A small image VAE, trained from scratch.
Model: 10.1M parameters, 48-pixel images, encoder arch mlp_mixer, encoder moe soft, encoder layers 8, encoder width 384, decoder norm groupnorm, decoder activation silu, decoder widths [64, 128, 256].
Rows from block 6 of the encoder of a small image VAE, named by matrix and row number. Rows with one number belong to one neuron. Each number is 128 + 24 x the weight over its row's rms, rounded and kept within 0 to 255. All counts start at 0. After the name is the row's rms in percent of the matrix's.
After each neuron's rows are labels from the 100 images, of 14976, where the neuron reaches its highest value: "responds to" is what is common among them. Only what is clearly more common there than usual is listed. The data: retinal OCT scans (Kermany 2017). In brackets: how many of the 100.
# fc1: MLP up (encoder.blocks.6.mlp.fc1.weight, 1536x384), inputs 256-383
# fc2: MLP down (encoder.blocks.6.mlp.fc2.weight, 384x1536, transposed), outputs 256-383

fc1.10 082 [127 144 154 104 134 123  90  83  94 119 162  95 143 110 131 146 123 149 109 107 107 131 136 132 151 114 137 112 102 124 104 148 139 101 118 123 123 113 119 145  88 121 130 131 129 128 141 118 110 111 134 139  99 128 103 125 125 151 165 117 133 141 100 128 140 135 110 179 163 127 166 127 158 163 163  92 122 123 101 130 114 147 116 113 138  94 113 138 152 138 137 141 136 167  92 122 144 110 117  93 106 112 126 168 129 112 168  96 115 159 110 117 126 137 147 128  91 144 146 130 126 134  94 171 140 119 126 159]
fc2.10 121 [137 149 129 120 107 139 135 159 144 118 132  83 116 106 121 130 130 143 144  92 114 104 103 112 129 127 104 162 129 102 125 130 127 121 136 134 118 139 120 124 124 141  64 167 153 138 156 143 112 118  99 108 150 135 107 133  77 115 162 134 157 134 112 119 124 137 133 123 152  76 132 153 132 100 123 105 132 134 131 143 129 133 119 155 121 104 124  88 136 144  97 108 151 141 129  97 110 130 138 145 108 132 136 137 132 135 145  51 154 100 154 137 121  86 135 119 129 119 113 129 138 116  84 146 123 123 127 133]
responds to: finding: choroidal neovascularization (64)

fc1.565 116 [159 138 116 146 131 143 117  85 124 145 149 122 105 125 116 139 182 157  65  90 139 119 136  99 163 145 105 136 127 197 120 152 129 132 155 144  85 131 118 105 144  51  65 169 158 133 155 103 147 104 145 105 140 126 147 103 161 115 146 160 156 137 102 109 107 122 133 149 114 131 144 113 133 148  89 151 159 152 120 158 132 128 128 202 164 152 115 140 130 160 143 160 131 149 157 157 118 134 132 138 129 160 152 129 102  96 135 139 159 114 110 139 109 134 137 108 146 132 164 100 139 156 134 137 131 188 140  93]
fc2.565 159 [179 105 143 139 122 128 120 114 132 127 125 114 136 122 106 130 136 121 155 154 118 112 148 130 166 131 134 131 125 141 161 118 135 147 130 130 122 149 131 130 174 109 194 136 122 128 129 127 166 189 128  70 148 121 171 127 145 111 149 136 149 131  93 135 148 135 128 153 198 185 129 118 131 138 192 143 101 163 175 134 115 195 158 144 117 126 132  87 176 131 126 146 136 147 125 157 120 136 111 118 136 115 119 126 132 107 142 164 135 173 100 129 122 122 132 114 117 121 133 137 183 132 181 116  92 131 116 138]
responds to: finding: choroidal neovascularization (84)

fc1.756 041 [121 122 140 174 181 156 141 122  90 103 142 137 139 139 149 103 174 100 126 160 134 122 112 130 127 124  94 126 128 135 128 134 140 103 136  93 106 108 137 138  89 164 119 118  90 130 140 117 113 107 122  87 133 131 127 146  96  95 110 144 111 143 121 110 133 100 115 206 107 110 133 125 155  83 140 156 126 135  80 127 116 143 137 112 190 151 200 158 127 129 160 168 156 105  83 147 117 131 113 133 116 156 153 159 101 134 116 129 123  95 162 153 143 123 138 126 126 109 142 125 101 115 117 136 123 148 132 108]
fc2.756 055 [111 136 129  97  73 105 112 106 140 116 109 107 176 146 102 137 154 106 129 158 118 121 120 109 152  85 117 128 136 105 133 131 111 116 117 132 132 116 123 149 145 129 139 132 117 150 108 134 122  85 166 156 106 121 100 103 138 137 140 107 156 107 114 116 148 169 136 136 101 168 158 146 121 125  91 114 144 131 154 141 127 114 133 142 131  99 126 121  95 146 115  99 155 158 106 112 120 102 143 152 118 107 115 144 136 135 130 124 124 139 138 101 135 160 111 159  93 124  70 120  94 147 155 132 159 107 117 150]
responds to: finding: diabetic macular edema (30)

fc1.233 140 [108 100 131 144 160 134 152 125 126 142 126 104 121 129 105 168 123 115 114 133 100 132 108 106 125 190 127 134 117 110 138 121 137 130 114 120 163 132 135  98  85 112 136 131 118 136 105 119 163  74 126 104 148 114 138 123 152 148 149 102 130 176  96 136 129 114 134  21 167  67 108 133 140 128 123  79 130  90 143 118 136  99 141 147 111 178 134  96  85 158 144 143 106 149 147 138 106 107  84 126  85 149  87 130 130 139 150 137 127 156 152 131 128 111 131 142 120 138 170 158  99 165 141 164 128 131 124 126]
fc2.233 109 [157 118 136 110 147 110 132 172 111 129  99 131 145 133  97 106 155 121 141 126 103 140 137 132 134 108 118 127 101 136 115 137 112 123 123 138 128  87  92 127 151 140 112  86 130 145 154 133 129 113 126 150 122 102 115 103 128 142  96 155 102 113 145 124 129  99 124 170 119 111  99  98 134 186 147 122 145 141 146 135 139 106  93 136 189 145 124 142 151 118 105 116  99  95 108 124 131 124 157 115 138 125 181  99 128 112 150  95 155 132 128 134 127 122 168 116 157 136 130 128 146 144 132 126 151 137 108  79]
responds to: finding: diabetic macular edema (39)

fc1.671 114 [120 115 150 100 137 125 132 124 132 114 136 138 115 108 140 130 117 152 130 152 145 156 127 103 184  71 127 102 113 160 105 127 110 133 115 131 122 151 134 106 118  96 179 119 126 112 152 152  94  95 140 145  80 115 131 135 136 157 124 134 138 119 101 153 119 134 122 217 140 114 108 139 141 125  88 187 135 153 126 131 156 142 103 147 146 128 134 155 132 144 124 137 129 112 147 145 141 100 161 121 139 146 158 169 142 107 124 102  94 128 109 132 129 134 166 187 162 129 120 143 152 121 114  95 166 149 120 116]
fc2.671 119 [172 102 129 120 116 134  98 139 153 136 143  52 114 149 114 135 123 112 131 102 107 110 122 110 130 132 100 145 117  96  95 134 138 101 141 135 101 121 126 108 103 114  76 123 138 142 118 131 110  63  97  90 143 148 106 111  75 102 143 162 114  95 107  81 137 134 108 137 114  68 103 133 128 118 103 114 130 120 122 110 134  95 153 130 128  98 140  76 134 133  97  96 136 159 123 114 137 147 151 109 114 136 131 109 116 130 157  50 162 133 110 132 136 114 130 107 129 118 157 122 125 114 119 131 123 145 123 140]
responds to: finding: choroidal neovascularization (76)

fc1.486 119 [119 118 139 109 153 157 120 110 138 104 125 141 118 123 108 128 164 129 153 148 125 107 132 134  99 151 116 111 166 119 123 101 133 145 128  87 157  86 125 114 116 188 143  88 100 159 111 120 154 138 153 117 122 146 133 153 125  91  48 124 148 105  58 113 126 107 132 105 108 144 125 116 135 132 136 130 113  97 143 105 124 136 119 121 142 129 169 133  89  91 122 143 119 136 125 104 135 148 139 104 174 108 138 145 101 118 130 148 123 117 129 124 102 152 133 143  92 171 129 132 133 120 146 127 144 146 141 153]
fc2.486 073 [123 134 150  98 131 131 149 146 140 133 121 136 139 101  99 133 112 159 146 148 119 141 144 130 145 130 194 135 119 152  89  80  87 121 112 137 124 124 145 125 105 117 145 162 144 159 147 162 149 139 126 127 159 106 116 138 151 132 156 172 147 144 127 162 149 123 142 128  99 149 151 133  80 109 125 124 154 132 144  95 110 119 153 124 152 147 142 167 126 134 145 134  85 133 124 161 121 174 131 123 138 148 142 150 107 148 110 174 130 136 134 134 125 118 148 154 119 114 132  93 136 122 145 140 128 139 115 101]
responds to: finding: choroidal neovascularization (75)

fc1.393 080 [125 108 104 158 113 148 133 153 138 161 121 158  89 116 128 128 112 123 113 100 134 124 119 148 111 137 116 165 120 111 194 141 108 133 127 167 119  88 136 123 147 102 135 141 132 104 120  74 127 134 155 113 104 161 151 133 171 101  89 153  83 117 129 125  74 141 133 129 111 146 120 110 124 115 133 183 110 156 172 100 130 101 132 202 104 136 101 144 144 119 120  87 124 101 170 148 160 133 145 189 164 113 134 140 122 137 131 174 179 125  91 129 138 133 141  97 142 136 132 112 153 130 211 139 137 141 129  85]
fc2.393 134 [167 135 137 130 122 124 180 125 120 121 125 166 169 136 133 140 119 121 141 194 127 125 137 135 162 137 155 108 123 158 147 128 117 154 124 127 131 121 143 136 137 143 195 132 116 142 104 137 131 175 153 138 132 130 137 121 183 160 102 115 118 135  64 142 103 163 106 136 126 204 122 132 119 147 167 165 106 194 127 133 113 153 116 119 109 153 124 146 161 136 140 151  82 133 123 160 134 118 112 126 160 127 116 137 115 120 128 202 112 152 100 121 116 123 116 169 120 113 168 132 156 136 211 115 159 144 128 115]
responds to: finding: choroidal neovascularization (77)

fc1.691 141 [111 158 137 144 117 133 123 139 142 117 132 109 149 138 115 135 133 136 124 102 138 148 114 108 108 139 111  97 124 116 147 126 128 141 122 123 151 109 121 123  76 149 137 114 156 134 108 113 152 119 173 136 137 137 120 117  88 134 130  90  76 153 130 107 155 128 111 172 142 104  89 127 107 119  42 146 142 108 170 114 167 138  87 138 118 163 112 121 164 136 125 135  63 126 110  98 115 102 115 182  85 132 147 140 153 129 152 115 110 174 139 145 136 120 134 125 161 126 160 119 130 152 133 103 131 182 122 123]
fc2.691 121 [126 112 121 153 142 134 151 143 112 109  93 157 150 127 128 104 107 127 113 144 143 143 101 138 127 129 107 133 184 137 147  96 122 174 113 136 160 147 129 158 173 137 190 132 130 134  96 149  77 169 158 147 118 140 147  86 159 121 164 101  98 137 139 114 114 165 120 130 124 173  71 104 112 108 163 134 120 183 104 111 147 123 127 127 116 186 102 102 172 116 106 168 153 125 141 166 142 132 132 109 111 105 136 146 113 120 149 143 150 157  82 148 160 116  96 118 187 102 123  96 187 108 133  94 135 147 140 132]
responds to: finding: choroidal neovascularization (61)

fc1.34 111 [101 120 120 152 115 111 107 123 157 124 146 112 150 127 132 149  86 105 114 147 123  90 124  71 153 162 106 142 118 141 108 160 124  91 152 133 146  93 149 109 153 115  78 172 124 114 100 107 133 137 138 115 135 149 138 164 115 138  93 125 118 147 140  99  95 109 114  86 110  84  63 174 136 136 141 147 115 128 103 107 170 175  81 110 143 111 122 141 123 106 164 119 145 120 127  92 120 106 131 111 115 126 128 153 167 149 155 129 100 135 145 137 125  45 132 138 124 138 133 149 157 153 148 144 139 117 187 121]
fc2.34 083 [126 156 131  86 148 110 137  96 142 132 157 141 150 133 152 137 118 142 156 125 161 178  88 122 102 135 133 160 128 115 120 160 139 128 138 160 133 141 136  73 119 116 140 120 167 105 161 109 121 129 110 175 125 133 146 134 153 169 134 133 120 113 102 172 147 156 141 101 133 116 137 129  55 115  92 114 147 124 154 127 146 101 161 164 114 144  23 152 121 122  97 152  97 130 109 169 151 156 110 103 121 106 105 106 173 119 121 134 149  98 154 151 152 150 126 173 136 134 120 141 142 100 110 160 135 106 140 146]
responds to: finding: normal (81)

fc1.632 110 [111 147 126 155 115 107  88 135 142 143 141 103 136 142 120 154 125 113 133 151 116  88 119  65 119 155 119 142 120 155 115 169 116  67 181 127 134  97 132 123 154  82 130 170 131 106 143 108 118 138 123 130 128 126 118 156 114 118 141 138 103 145 139 134 117 102 131 119 130 133  64 178 127 139 146 116 112 143 129 131 163 166  50 112 119 132 118 134 118 124 148 138 155 111 140 106 114 103 144 121  87 124 111 130 167 125 149 141  86 137 115 165 131  72 113 107 118 161 136 147 162 158 157 143 147  93 168 133]
fc2.632 085 [135 165 105  85 128 132 142 103 121 117 159 141 142 143 143 165 135 128 162 133 156 165 103 126 123 117 143 136 118 136 130 154 141 117 142 157 113 128 165 112 139 152 124 123 144  87 141 101 106 147 130 158 128 130 133 141 139 159 113 116 116 134 125 143 170 118 112 132 120 123 119 102  37 120  95 118 125 137 146  96 135 117 134 160 118 147   1 146 132 143 130 138 117 139 131 166 146 132  92 124 116 108 139  97 167 125 121 128 130 112 126 145 185 138 138 162 189 122 111 130 128 130 132 130 121 116 120 140]
responds to: finding: normal (81)

fc1.579 075 [125 129  90 120 145 134  76 139 137 191 133 137  79 131 144 136  97 145 107 132 142 129 132 106 144 100  98 128 137 145 133 133 126 126 144 136 155 120 144 159 171  93 116 175 135 141 133  76 113 133 160 115  78 126  92 126 145 174  72 119 172 120 114 101  85 110 156 111 112  64 140 105 129 129 103 151 127 110 156 116 121 110  80 176 121 131  77 151 139 144 121 157 133 112 152 138 172 120 102 174 156  88 185 122  94 108 144 171 140 159 126 118 108 156 108  96 137 130 126 114 163 120 130 138  92 151 151 109]
fc2.579 158 [166 135 125 122 139 134 134 122 124 108 123 141 135 131 118 141 151 139 131 189 120 102 143 142 163 138 132 134 123 143 140 114 128 129 125 112 131 131 130 133 160 122 176 176 124 127 130 142 183 181 146 123 153 113 161 126 160 132 123 125 122 143 113 139 101 143 116 141 152 195 137 117 122 150 160 137 123 175 154 133 112 171 140 133 131 139 125 145 159 132 148 154 151 151 144 138 137 127 117 133 163 133 103 116 123 113 134 185 131 148 135 106 131 112 124 156 119 116 137 133 159 126 201 127 153 155 126 128]
responds to: finding: choroidal neovascularization (59)

fc1.347 045 [147  96 104 127 155  84 132 149 121 126 152 108 107  98 144 127 170 125 118 132 128 132 139 138 151 138 135 127 136 101  78 143 149 156 144 134 119  97 106  99 111  95 143 152 173 112 105 153 178 114 203 131 115 122 138 153 181 143 141 202 137  92 144 111 147 149 126 117  42 159 129 133 150 172 143 103 150  83 146 145 141 122 105 121 169 140 134 139 134 169 160 124 104  77 118 116 134 121 181 129 103 124 114 114  85 131 141 130 131 136 126 137 136 103 170 127 168 127 132 134 139 132 102 143 140 166 104  81]
fc2.347 068 [130 118 119 150 179 149 131 133 132 135 152 137 152 152 122 128  95 141 132 109 140 151 147 137 118  92 116 137 157  83 124  99 142 104  96 141 131 123 126 144 143 134 111 133 130 127 156 136  86  85 187 119 175 132 135 116 156  97 143 134 145  83 102 133 155 111 134 111 124  47 139 120 143  88 144 142 144 123  67 133 117 100 134 145 127  75 155 116 145 122 159 157 107 118 119 109  62 126 122 110 109 137 139 146 119 139 166  72 155 156 134 127 134 111 155  64 141 137 144 127 156 122 128 148 100 120 151 145]
responds to: finding: choroidal neovascularization (60)

fc1.637 122 [134 155 135 130 113 116 131  98 114 131  99  92 150 131 135 106  90  86 117 102  96 103 138 144 145 153 126 129 125 154 143 127 136 104 154 115  98 112 124 129 171 147  58 123 111 163 134 126 123 113 117 128 114 123 138 124 150 100 104 132 163 156  92  94 158 119 158  89 117 119 155 109 146 159 117 123 120 123  93 134 136 107 121 126 113  93 103 151 144 162 159  88 179 154 130  95 141 133 127  85  98 136 122 142 108 101 152 124 140 120 117 145 113 122 187 133 122 133 160 114 106 176  60 163 137 110 131 132]
fc2.637 098 [109 163 171 123 107 121 132 122 136 128 128 147 112 130 114 117 142 105 130  81 131 124 126 195 120 137 175 126  76 153 130 117 119  85 129 121 121 154 101 148 127 181 101 145 126 154 174 125 105 147  94 109 116 140 125 129 110 111 121 123 108 149 139  92 118 169 114 125 173 146 161 141 128 139 117 135 111 184  89 124 126 116 133 149 134  76 151 134 103 124 113 123 146 115 137 125  89 115 113 147 147 139 135 157 126 103 169  59 161 143  86 122  98  88  94  65 129 124 139 144  87 135  86  64 129 145 114 118]
responds to: finding: diabetic macular edema (36)

fc1.340 112 [127 130 141 141 165 170 160 152 200 146 185 144 133 120 110 114  91 125  86  93 146 158 112 146 101 125 110 115 127 148 151 130 113  78 106 144 139 123 118 141 126  92 139 130 139 158 150 123 151 125 138 103 103 120 170 163 148 105 154 137 125 192 124 118 128 168  88 155 132  96 145 150 120 151 137 119 116  91 154 111 140 117 111 135 136 140 147 110 117 143 155 100 112 150 123 117 125  96 124 148 148 124 107 130 135 149 113 155 153 137 112 128 133 106 123 114 146 131 101 135 117 117 117  99 115  99 133 135]
fc2.340 096 [136 126 162 132 124  66 128 112 137 103 137 182 112 133  92 126 137 123 118 109 171 125  91 158 123 130 115 144 128 154 114 106 146 125 174 143 112 156 144 113 117 133 129 161 134  94 130 122 136 116 135 127 103 100 122 128  95 136  99 130 100 151 146 113 176 134 130 145 184 142 136 178 133 133 100 153 151 106  94 130 188 154 136 173  91 120 102 114 143 143 116 117 133 111 140  99 140 136  89 116 129 106  84 101 145 113 162 117 110 120  94 137 116 137  98 119 121 120 110 133 139 136 137  76 120 118 139 124]
responds to: finding: normal (78)

fc1.767 111 [145 136 136 126 159  99 125  99 112  87 122 105 125 102 119 109 109 150 122 143 126 119 152 128 144 151 145 118 133 150  97 136 119 116 120 121 128 145 145  96  86 153 135 101 152 113 108 136  67 150  88 116 118 134 113 143 131 123 142 146 128  73  68 122 117 113 131 149 166 186 138 136 134  89  85 129 153 146 120 147 136 111 104 108 138  97 138 132 140 151 105 167  75 127  97 136 129 147 125 106 120 170 131 130 141 134 150 121 124 159 149 172 134 138 136 105  95 123 123 127  98 125 137 124 101  71 121 110]
fc2.767 175 [138  96 134 113 119 113 114 128 137 147 131 106 111 120 123 109  90 124 134  82 122 128 128 114 133  98 113 132 133 109 111 153 134 138 127 135 108 140  97 119 126 123  99  72 133 140 130 126  87  87 113  95 118 135 109 113 104 119 145 126 126 125 101 104 146 138 137 131 126  53  99 143 134 121 126 121 135 118 104 114 126 119 147 130 123  94 136  74 136 134  85 111 132 123 109 112  95 145 120 118 101 138 129 137 133 131 154  41 143 127 101 128 130 105 133  91 138 136 119 123 133 110 105 111  94 120 130 136]
responds to: finding: choroidal neovascularization (77)

fc1.214 045 [113 145 155 161 130 146 137 120 124 123 135 128 128 141 108 116 143 131 118 194 104 117 134 121 127 114 124 135 169 168 106 125 150 119 156  97 108 161 133 137 189 127 124  75 157 154 121 103 133 107  93 133 112 131 142 116  70 167 129 151 149 109 103 117 134 125 122 140 131 121  82 142 123 155 124 111 139 141 111 102 108 145 142  99 128 150 174 116  79 108 116 154 150  82 165 120 135 126  72 124 136  78 140 187 126 170 135 106 143  90 154 136 118 141 133 124 159 112 112 135 112 156 127 108 141  91 144 121]
fc2.214 073 [ 86  90  94  99  81 122 114 133 126 106 129 101 101 121 125 114 130 149 146 150  89 149 131 157 141 146 118 118 135 140 106 128 141  85 109 126 133 131 129 133 142 121 145 169 110 136 185 139 125 144  88 120  91 129 146 101 140 154 157 133 102 135 116 142 148 113 136 111 131 134 130 111 151 111 171 150 134 127 126 164 153 140 125 119 136 123 127 170 123 123 127 122  86 106 112 167 125  96 125 139 138 128 151 112 134 116 109 178 110 159 131 146 154 114 130 141 126 149 139 118  63 102 155 103  98 167 115 106]
responds to: finding: diabetic macular edema (29)

fc1.47 095 [ 99 108 117 107 137  94 136  90 122 128 120 144 125  95 125  64 164 174 143 122 143  99 149 100 142 160 141 115  98 142 106 147 120 138 107 119 105 135 150 128 132  91 111  80 110 150 110 165 146 158 128 159 134 100 146 129  90 159 116 125 129 118 101 104 120 128 125  86 101 113 145 129 150 152 113 180 176  96  76 144 150 142 108 125 118 126 113 125 110 119 140  98 133 128 118 149 134 138 129 121  78 134 147 121 124 121 126  80 102  76 142 141 121 135 128  91 116 127 114 140  86 109 136  68 126 152 128 114]
fc2.47 158 [143  62 144 127 126 107  85 124 141 126 141  81 111 121 131 126  94 126 107  96 130 127 120 114 114  83 123 131 133 107 119 142 139 132 125 144 144 144 123 129 115 134  79 117 135 109 140 131  85  81 124 107 142 147 106 113 120 113 149 132 125 103 125 123 149 143 122 147 119  61 119 140 134  93 106 123 135  79 101 125 127  79 138 134 117  76 139  86 109 124 108 107 116 132 103  84 116 146 127 129  99 130 117 129 137 126 138  47 134 108 120 128 134 127 123 102 134 128 108 112 113 138  86 145 113 108 114 130]
responds to: finding: choroidal neovascularization (80)

fc1.736 048 [116 102 164 137 147 155 138 116  99 135 143 126 118 132  98  96 226 133 163 166 129 115 106 120 125 134 158 133 131  66 127 126 114 151 157 142 124 138 145 110 136 156 121 147 117 130 111 139 136 122 139 150 121 139 186 148 140 151 130 132 102 136 149 130 148 111 133 181 122 120 158 127 174 187  90 158 107 127 100 161 121 130 126 100 170 160 135 145 109 133 122 119  86 112 125 169 125 125 114 107 137 160 137 138 124 132 123  91 134 132 139 121 126 127 148 105 115 123 110 141 152 132 153 149 102 150 128 128]
fc2.736 070 [ 83 161 138  98 108  77 141 140 141 144 156 179 134 113 129 131 110 104 111 150 125 138 122 128 132  80 108 118 133  98 125 151 135 123 123 139 139 124 113 129 159 160 151 120 118 137 176 136 139  58 101 105 146 127 138 137 158 168 116 135 117 109  73 160 144  99 114 134 116 113 127 129 129 117 127 110 137 139 133 131 130 145 143 145 143 133 132 124 104 103 132 147 154 116 134 169 136 128 120 135  87 126 163 129 106 125 131 175 143 118 127 136 137 101 104  98 122 162 122 109 138 127 118 124 123 113 130 152]
responds to: finding: choroidal neovascularization (59); finding: diabetic macular edema (28)

fc1.613 042 [119 110 141 111 121 123 104 126 120  95 101  94 132 156 141 136 203 136 127 139 115 108 110 125 126 127 173 130 108 104  79 146 138 146 139 173 147 126 126 109 171 114 139 157 125 128 121 104 189  68  95 163 136 129 127 118 166 141 153 144 110 128 102 141 110 130 120 121  99  91 146 157 132 158  94 113 122 138 162 121 121 104 129  94 154 132 120  95 104  94 130 125 100 169 101 152  98 120 127 142 131 139 119 130 150 117 112 138 130 126 162 139 123 148 196 103  97 153 116 137 106 135 132 158 183 114 117 138]
fc2.613 065 [163 139 108 144 139 153 106 142 140 131 131 164 175 146 129 143 143 123 146 101 149 105 113 114 125  97 116 117 165 156 123 137 105 115 116 140 138 118 172  82  73 149 144  98 160 151 101 139 180 118 190  93 144 114 107 125 133 137 140 142 174 128 117 150 127 142 159 167 134 135 139 107 107 117 142 173 131 127 162 154 138 101 135 121  97 126 126  84 160 169 156 139  99 129 129 129 120 112 130 109 144 133 126 119 125 147 113 109 127 103 147 131 119 114 129 143 105 106 136 102 136 111 123 169  87 110 126 136]
responds to: finding: diabetic macular edema (29)

fc1.21 043 [146 135 155 139 124 165 134 165 113 133 127 143 122 139 130 125 143 141 106 137 121 158 130 119 132 107 152 148 114 151  90 126  64 148 116 128  98 175 102 132 108 159 139 150 148 101 146 166 120 128 168 111  68 104 121 142 153  93 200 160 113 146 102 148 186 120 117 130 108 126 154 149 114 183 139 148 128  96  88 141 137 154 151 157 142 136 150 181 111 162 181 233 145 121 123  94 137 165 103 125  95 146 109 136 143 100 120 112 150 173 133 137 128 123 101 191 134 164 114 141 140 125 101 152 116 139 129  93]
fc2.21 069 [122 102 143  97 138 137 105 127 153 137 119  76 123 125 133 122 113 121 134 147 111 109 131 122 151  99 125 126 136  73 145 141 159  94 109 137 120 115 167 133 162 111  80 147 107 150 116 145  79 108 136 116 142 119 114 102 119 123 103 138 132 105 142  93 120 147 100 110 128  94 140 136 151 119 125  85 154 136 129 100 126  87 101 131  79 158 116 118 104 113 107 114 175 167 116 115  95 112 121 112 124 124 118 106 130 139 134  65 118  87 133 121 143 141 151 141 112 113 140 153 121 118 131 163 123  73 138 109]
responds to: finding: diabetic macular edema (34)

fc1.758 121 [142 102 152 128 140 130 157 111 145 117 132 116 130 143 118 103 146 145 116 114  94 128 119 171 103 165 115  91 152 113 136 115 132 111  98 101 141  75 127 143 105 160 171 119 130 153 101 102 137 151 164 121 159 130 148 135 127 171 113 188 134  98 165 140 120 117 119 126 154 117 143 146 112 145  89 115 156 140 133 122 145 105  98 148 156 159 155  95 123 136 128 119 104 147 114 125 105 135 155 166 190 102 156 155 166 140 132 161 149  87 134 127 127 132 131 140 126 173 172 126  89 125 124 104 101 136  99 118]
fc2.758 087 [ 93 171 159 108 109 129 111 133 137 164 131  86 153  92 106 102 123 165 110 126 113 123 122 148 164 130 117 140 128 152 136 119  86 101 141 156 119 147 140 113 136 156 164 122 152 153 163 166 125 151 142 118  92 101 143 151 123 116 126 131 163 160 127 149 160 111 216 121 132 150 158 170  94 120 126 108 140 110 101 108 114 117 127 118 163 115 112 163 151 161 122 135 140 137 104 176 166 168  69 110 119 127 102 151 107 157 118 130 117 135 135 134 136 103 125 143 122 111  88 118 136  88 107 142  81 105 154  87]
responds to: finding: choroidal neovascularization (64)

fc1.698 044 [145 119  96  98 175 130 116 117 164 121 149 131 133 128 117  98 143  82 155 140 133 126 139 113  86 123 149  98 157 141 131 117  86 140 150 138 123 158 154  90 101 230 122 128 139 131 149  94 129 100  88 153 134 142 102 117 168 141 131 155 155 113 138 160 116 133 113 134  82 109 143 147 148 164 147  99 163 112 200 109 113 105 100 124 124 140 120 127  74  97 163 110 147 130 130 133 142 123 130 140 115 155 132  91 115 129 124 114  96 168 134 132 128 104 148 142 123 127 134 119 151  95 101 114 121 126 122 133]
fc2.698 067 [109 142 145 137 109 126  85 121 117 128 129 135 193 140 115 121 129 128 112 139 132 136 158 167 172 125 118 156 128 107  95 135 109  95 135 114 141  92 134 127  80 137 163 116 104 123 146 119 123 130 155 138 139 131 121 134 174 115 133 138 131 135 132 104 113 124 112 142 109 112 118 135 141 110 122 217 119 141 139 104 151  93 166 123 108 178 125 100 123 130 112 122 166 133 110 130 164 113 131 103 168 131 138 128 121 122 124 125 170  68 114 136 136 124 152 129 103 129  93 103  85 156 195  97 102 133 126 136]
responds to: finding: diabetic macular edema (33)

fc1.450 158 [176 115 143 138 140 102 118 132 107 105 125  86 103 134 153 101 133 133 106 156 151 139 135 139 145 132  87 118 107 139 165 114 125 140 116 145 120 142 127 142 125  86 131 163 167 154 105 145 136 131 213 115 159 139 138 109 130 149  91 167 128 141 152 127 102 135 106 173 124 120 137  95 141 146  96 119 175 149 161 127 157 166 127 194  88 124 151 123 147 126  89 156  60 105 129 133  89  95 162 180 111 159 133 143 140 110 128 162 143 126 113 146 135 135 143 127 145 121 143 131 119 133 143  76 158 186 154 120]
fc2.450 115 [201 128  92 143  90 100 122 153 130 124 112 140 153 143 114 133 138 125 139  97 108  89 119  90 128 178 113 164 131 161 141 139 120 113 188 147  94 111 136 119 138 101 153 138 116 111  94  82 164 144 104  46 108 137  90  99  95 144 125 150  91 101  69 132  95 125 138 156 119 189  98 123 121 136 165 121 150 163 116 140 125 136 124 140 130 164 143 125 180  94  66 115  81 139  91 122 137 126 117 110  76 122 134 102 144 145 130 112 107 151 116 142 124 126 127 162 136 139 177 137 138 145 147  92 149 120 118 102]
responds to: finding: choroidal neovascularization (63)

fc1.74 154 [176 109 120 121  70 137 128 152 131 137 151 153 113 141 139 114 150 137 117 156 173 115 135 137  73 136 106 131 114 124 127 106 126 172 113 139 135 110 143 120 170 122 131 127 113 143 128 116  85  72 143 173 150 129 125 142 100 128 110 163 114 107  94 107 159 124 116 175 108 135 113 104 126 114 127 176 129 140 124 116 126 125 130 151 119 138 101  88 115 145 122  68 128  78  92  93 169 100 142 171 143  97 145  99 129 172 127  92 127 142 114 112 127 138 142 158 161 110 121 140 111  94 100 151 147 144 133 146]
fc2.74 118 [144 166 134 105 110 128 101 140 153 142 149 176 111 131 136 127 179 143 143 147 126 120 122 127  92 126 131 133 122 151 116 129 119 119 112 139 153 144 108 126 103 125  97 140 123  98  96 148 132  85  92 109 137 133 132 115 108 126 128 131 117  90 105 134 141 155 109  91 156 128 142 159 134 153 142 101 160 150 125 125 133 106 172 122 101 138 139 149 149 131 157 105  97  97 171 117 154 166 138 139 132 131  95 147 123 128 134 155 116 148 112 127 133 155 118 143 133 123 113 102 134 103 127 179 155 160 114 169]
responds to: finding: diabetic macular edema (29)

fc1.252 109 [127 101 124 125  94 110 142 103 153 159 155 163 158 120 111 122 141 121 128 116 118 143 130 139 144  89 122 101 106 169 121 119  93 150 148 143 145 100 131  94  96 107 107 114 119 107 134 141 100 134 116 145 144 139 130 150 127 122  83 129 164 118 104 157 132 141 110 140 155 164 132 142 141 125 133 113 135 138 122 173 145 133  92 136 112  92  84 137 158 137 120 121 101 145 154 127 144 121  85 128 135 160 115 102 115 131  73 123  93 114 105 144 113 143  91 135 107 153 120 136 103 141 147 118 144 148 110 101]
fc2.252 110 [171 165 126 116 163  99 123 134 166 166 104 172 122 136 154 130 136 131 123 107 105 126 144 116 120 125 149 158 102 115 154 130 126 121 128 105 139 142 158 121 104 107 134 130 125 137 101 118  47  69 122 148 122 109  93 100 107 104 131 169 128 115  88 101 108 153 158 120 141 118 111 107 125 138  81 191 112 155  27 119 130  54 169  91 113  82 131 137 140 107  80 122 149 115 142 100 120 146 123 101 120 151 130 120 121 116 121 104 157 110 102 130 135 108  96 127  96 102 110 126  75 108 129 103 112 154 131 139]
responds to: finding: diabetic macular edema (30)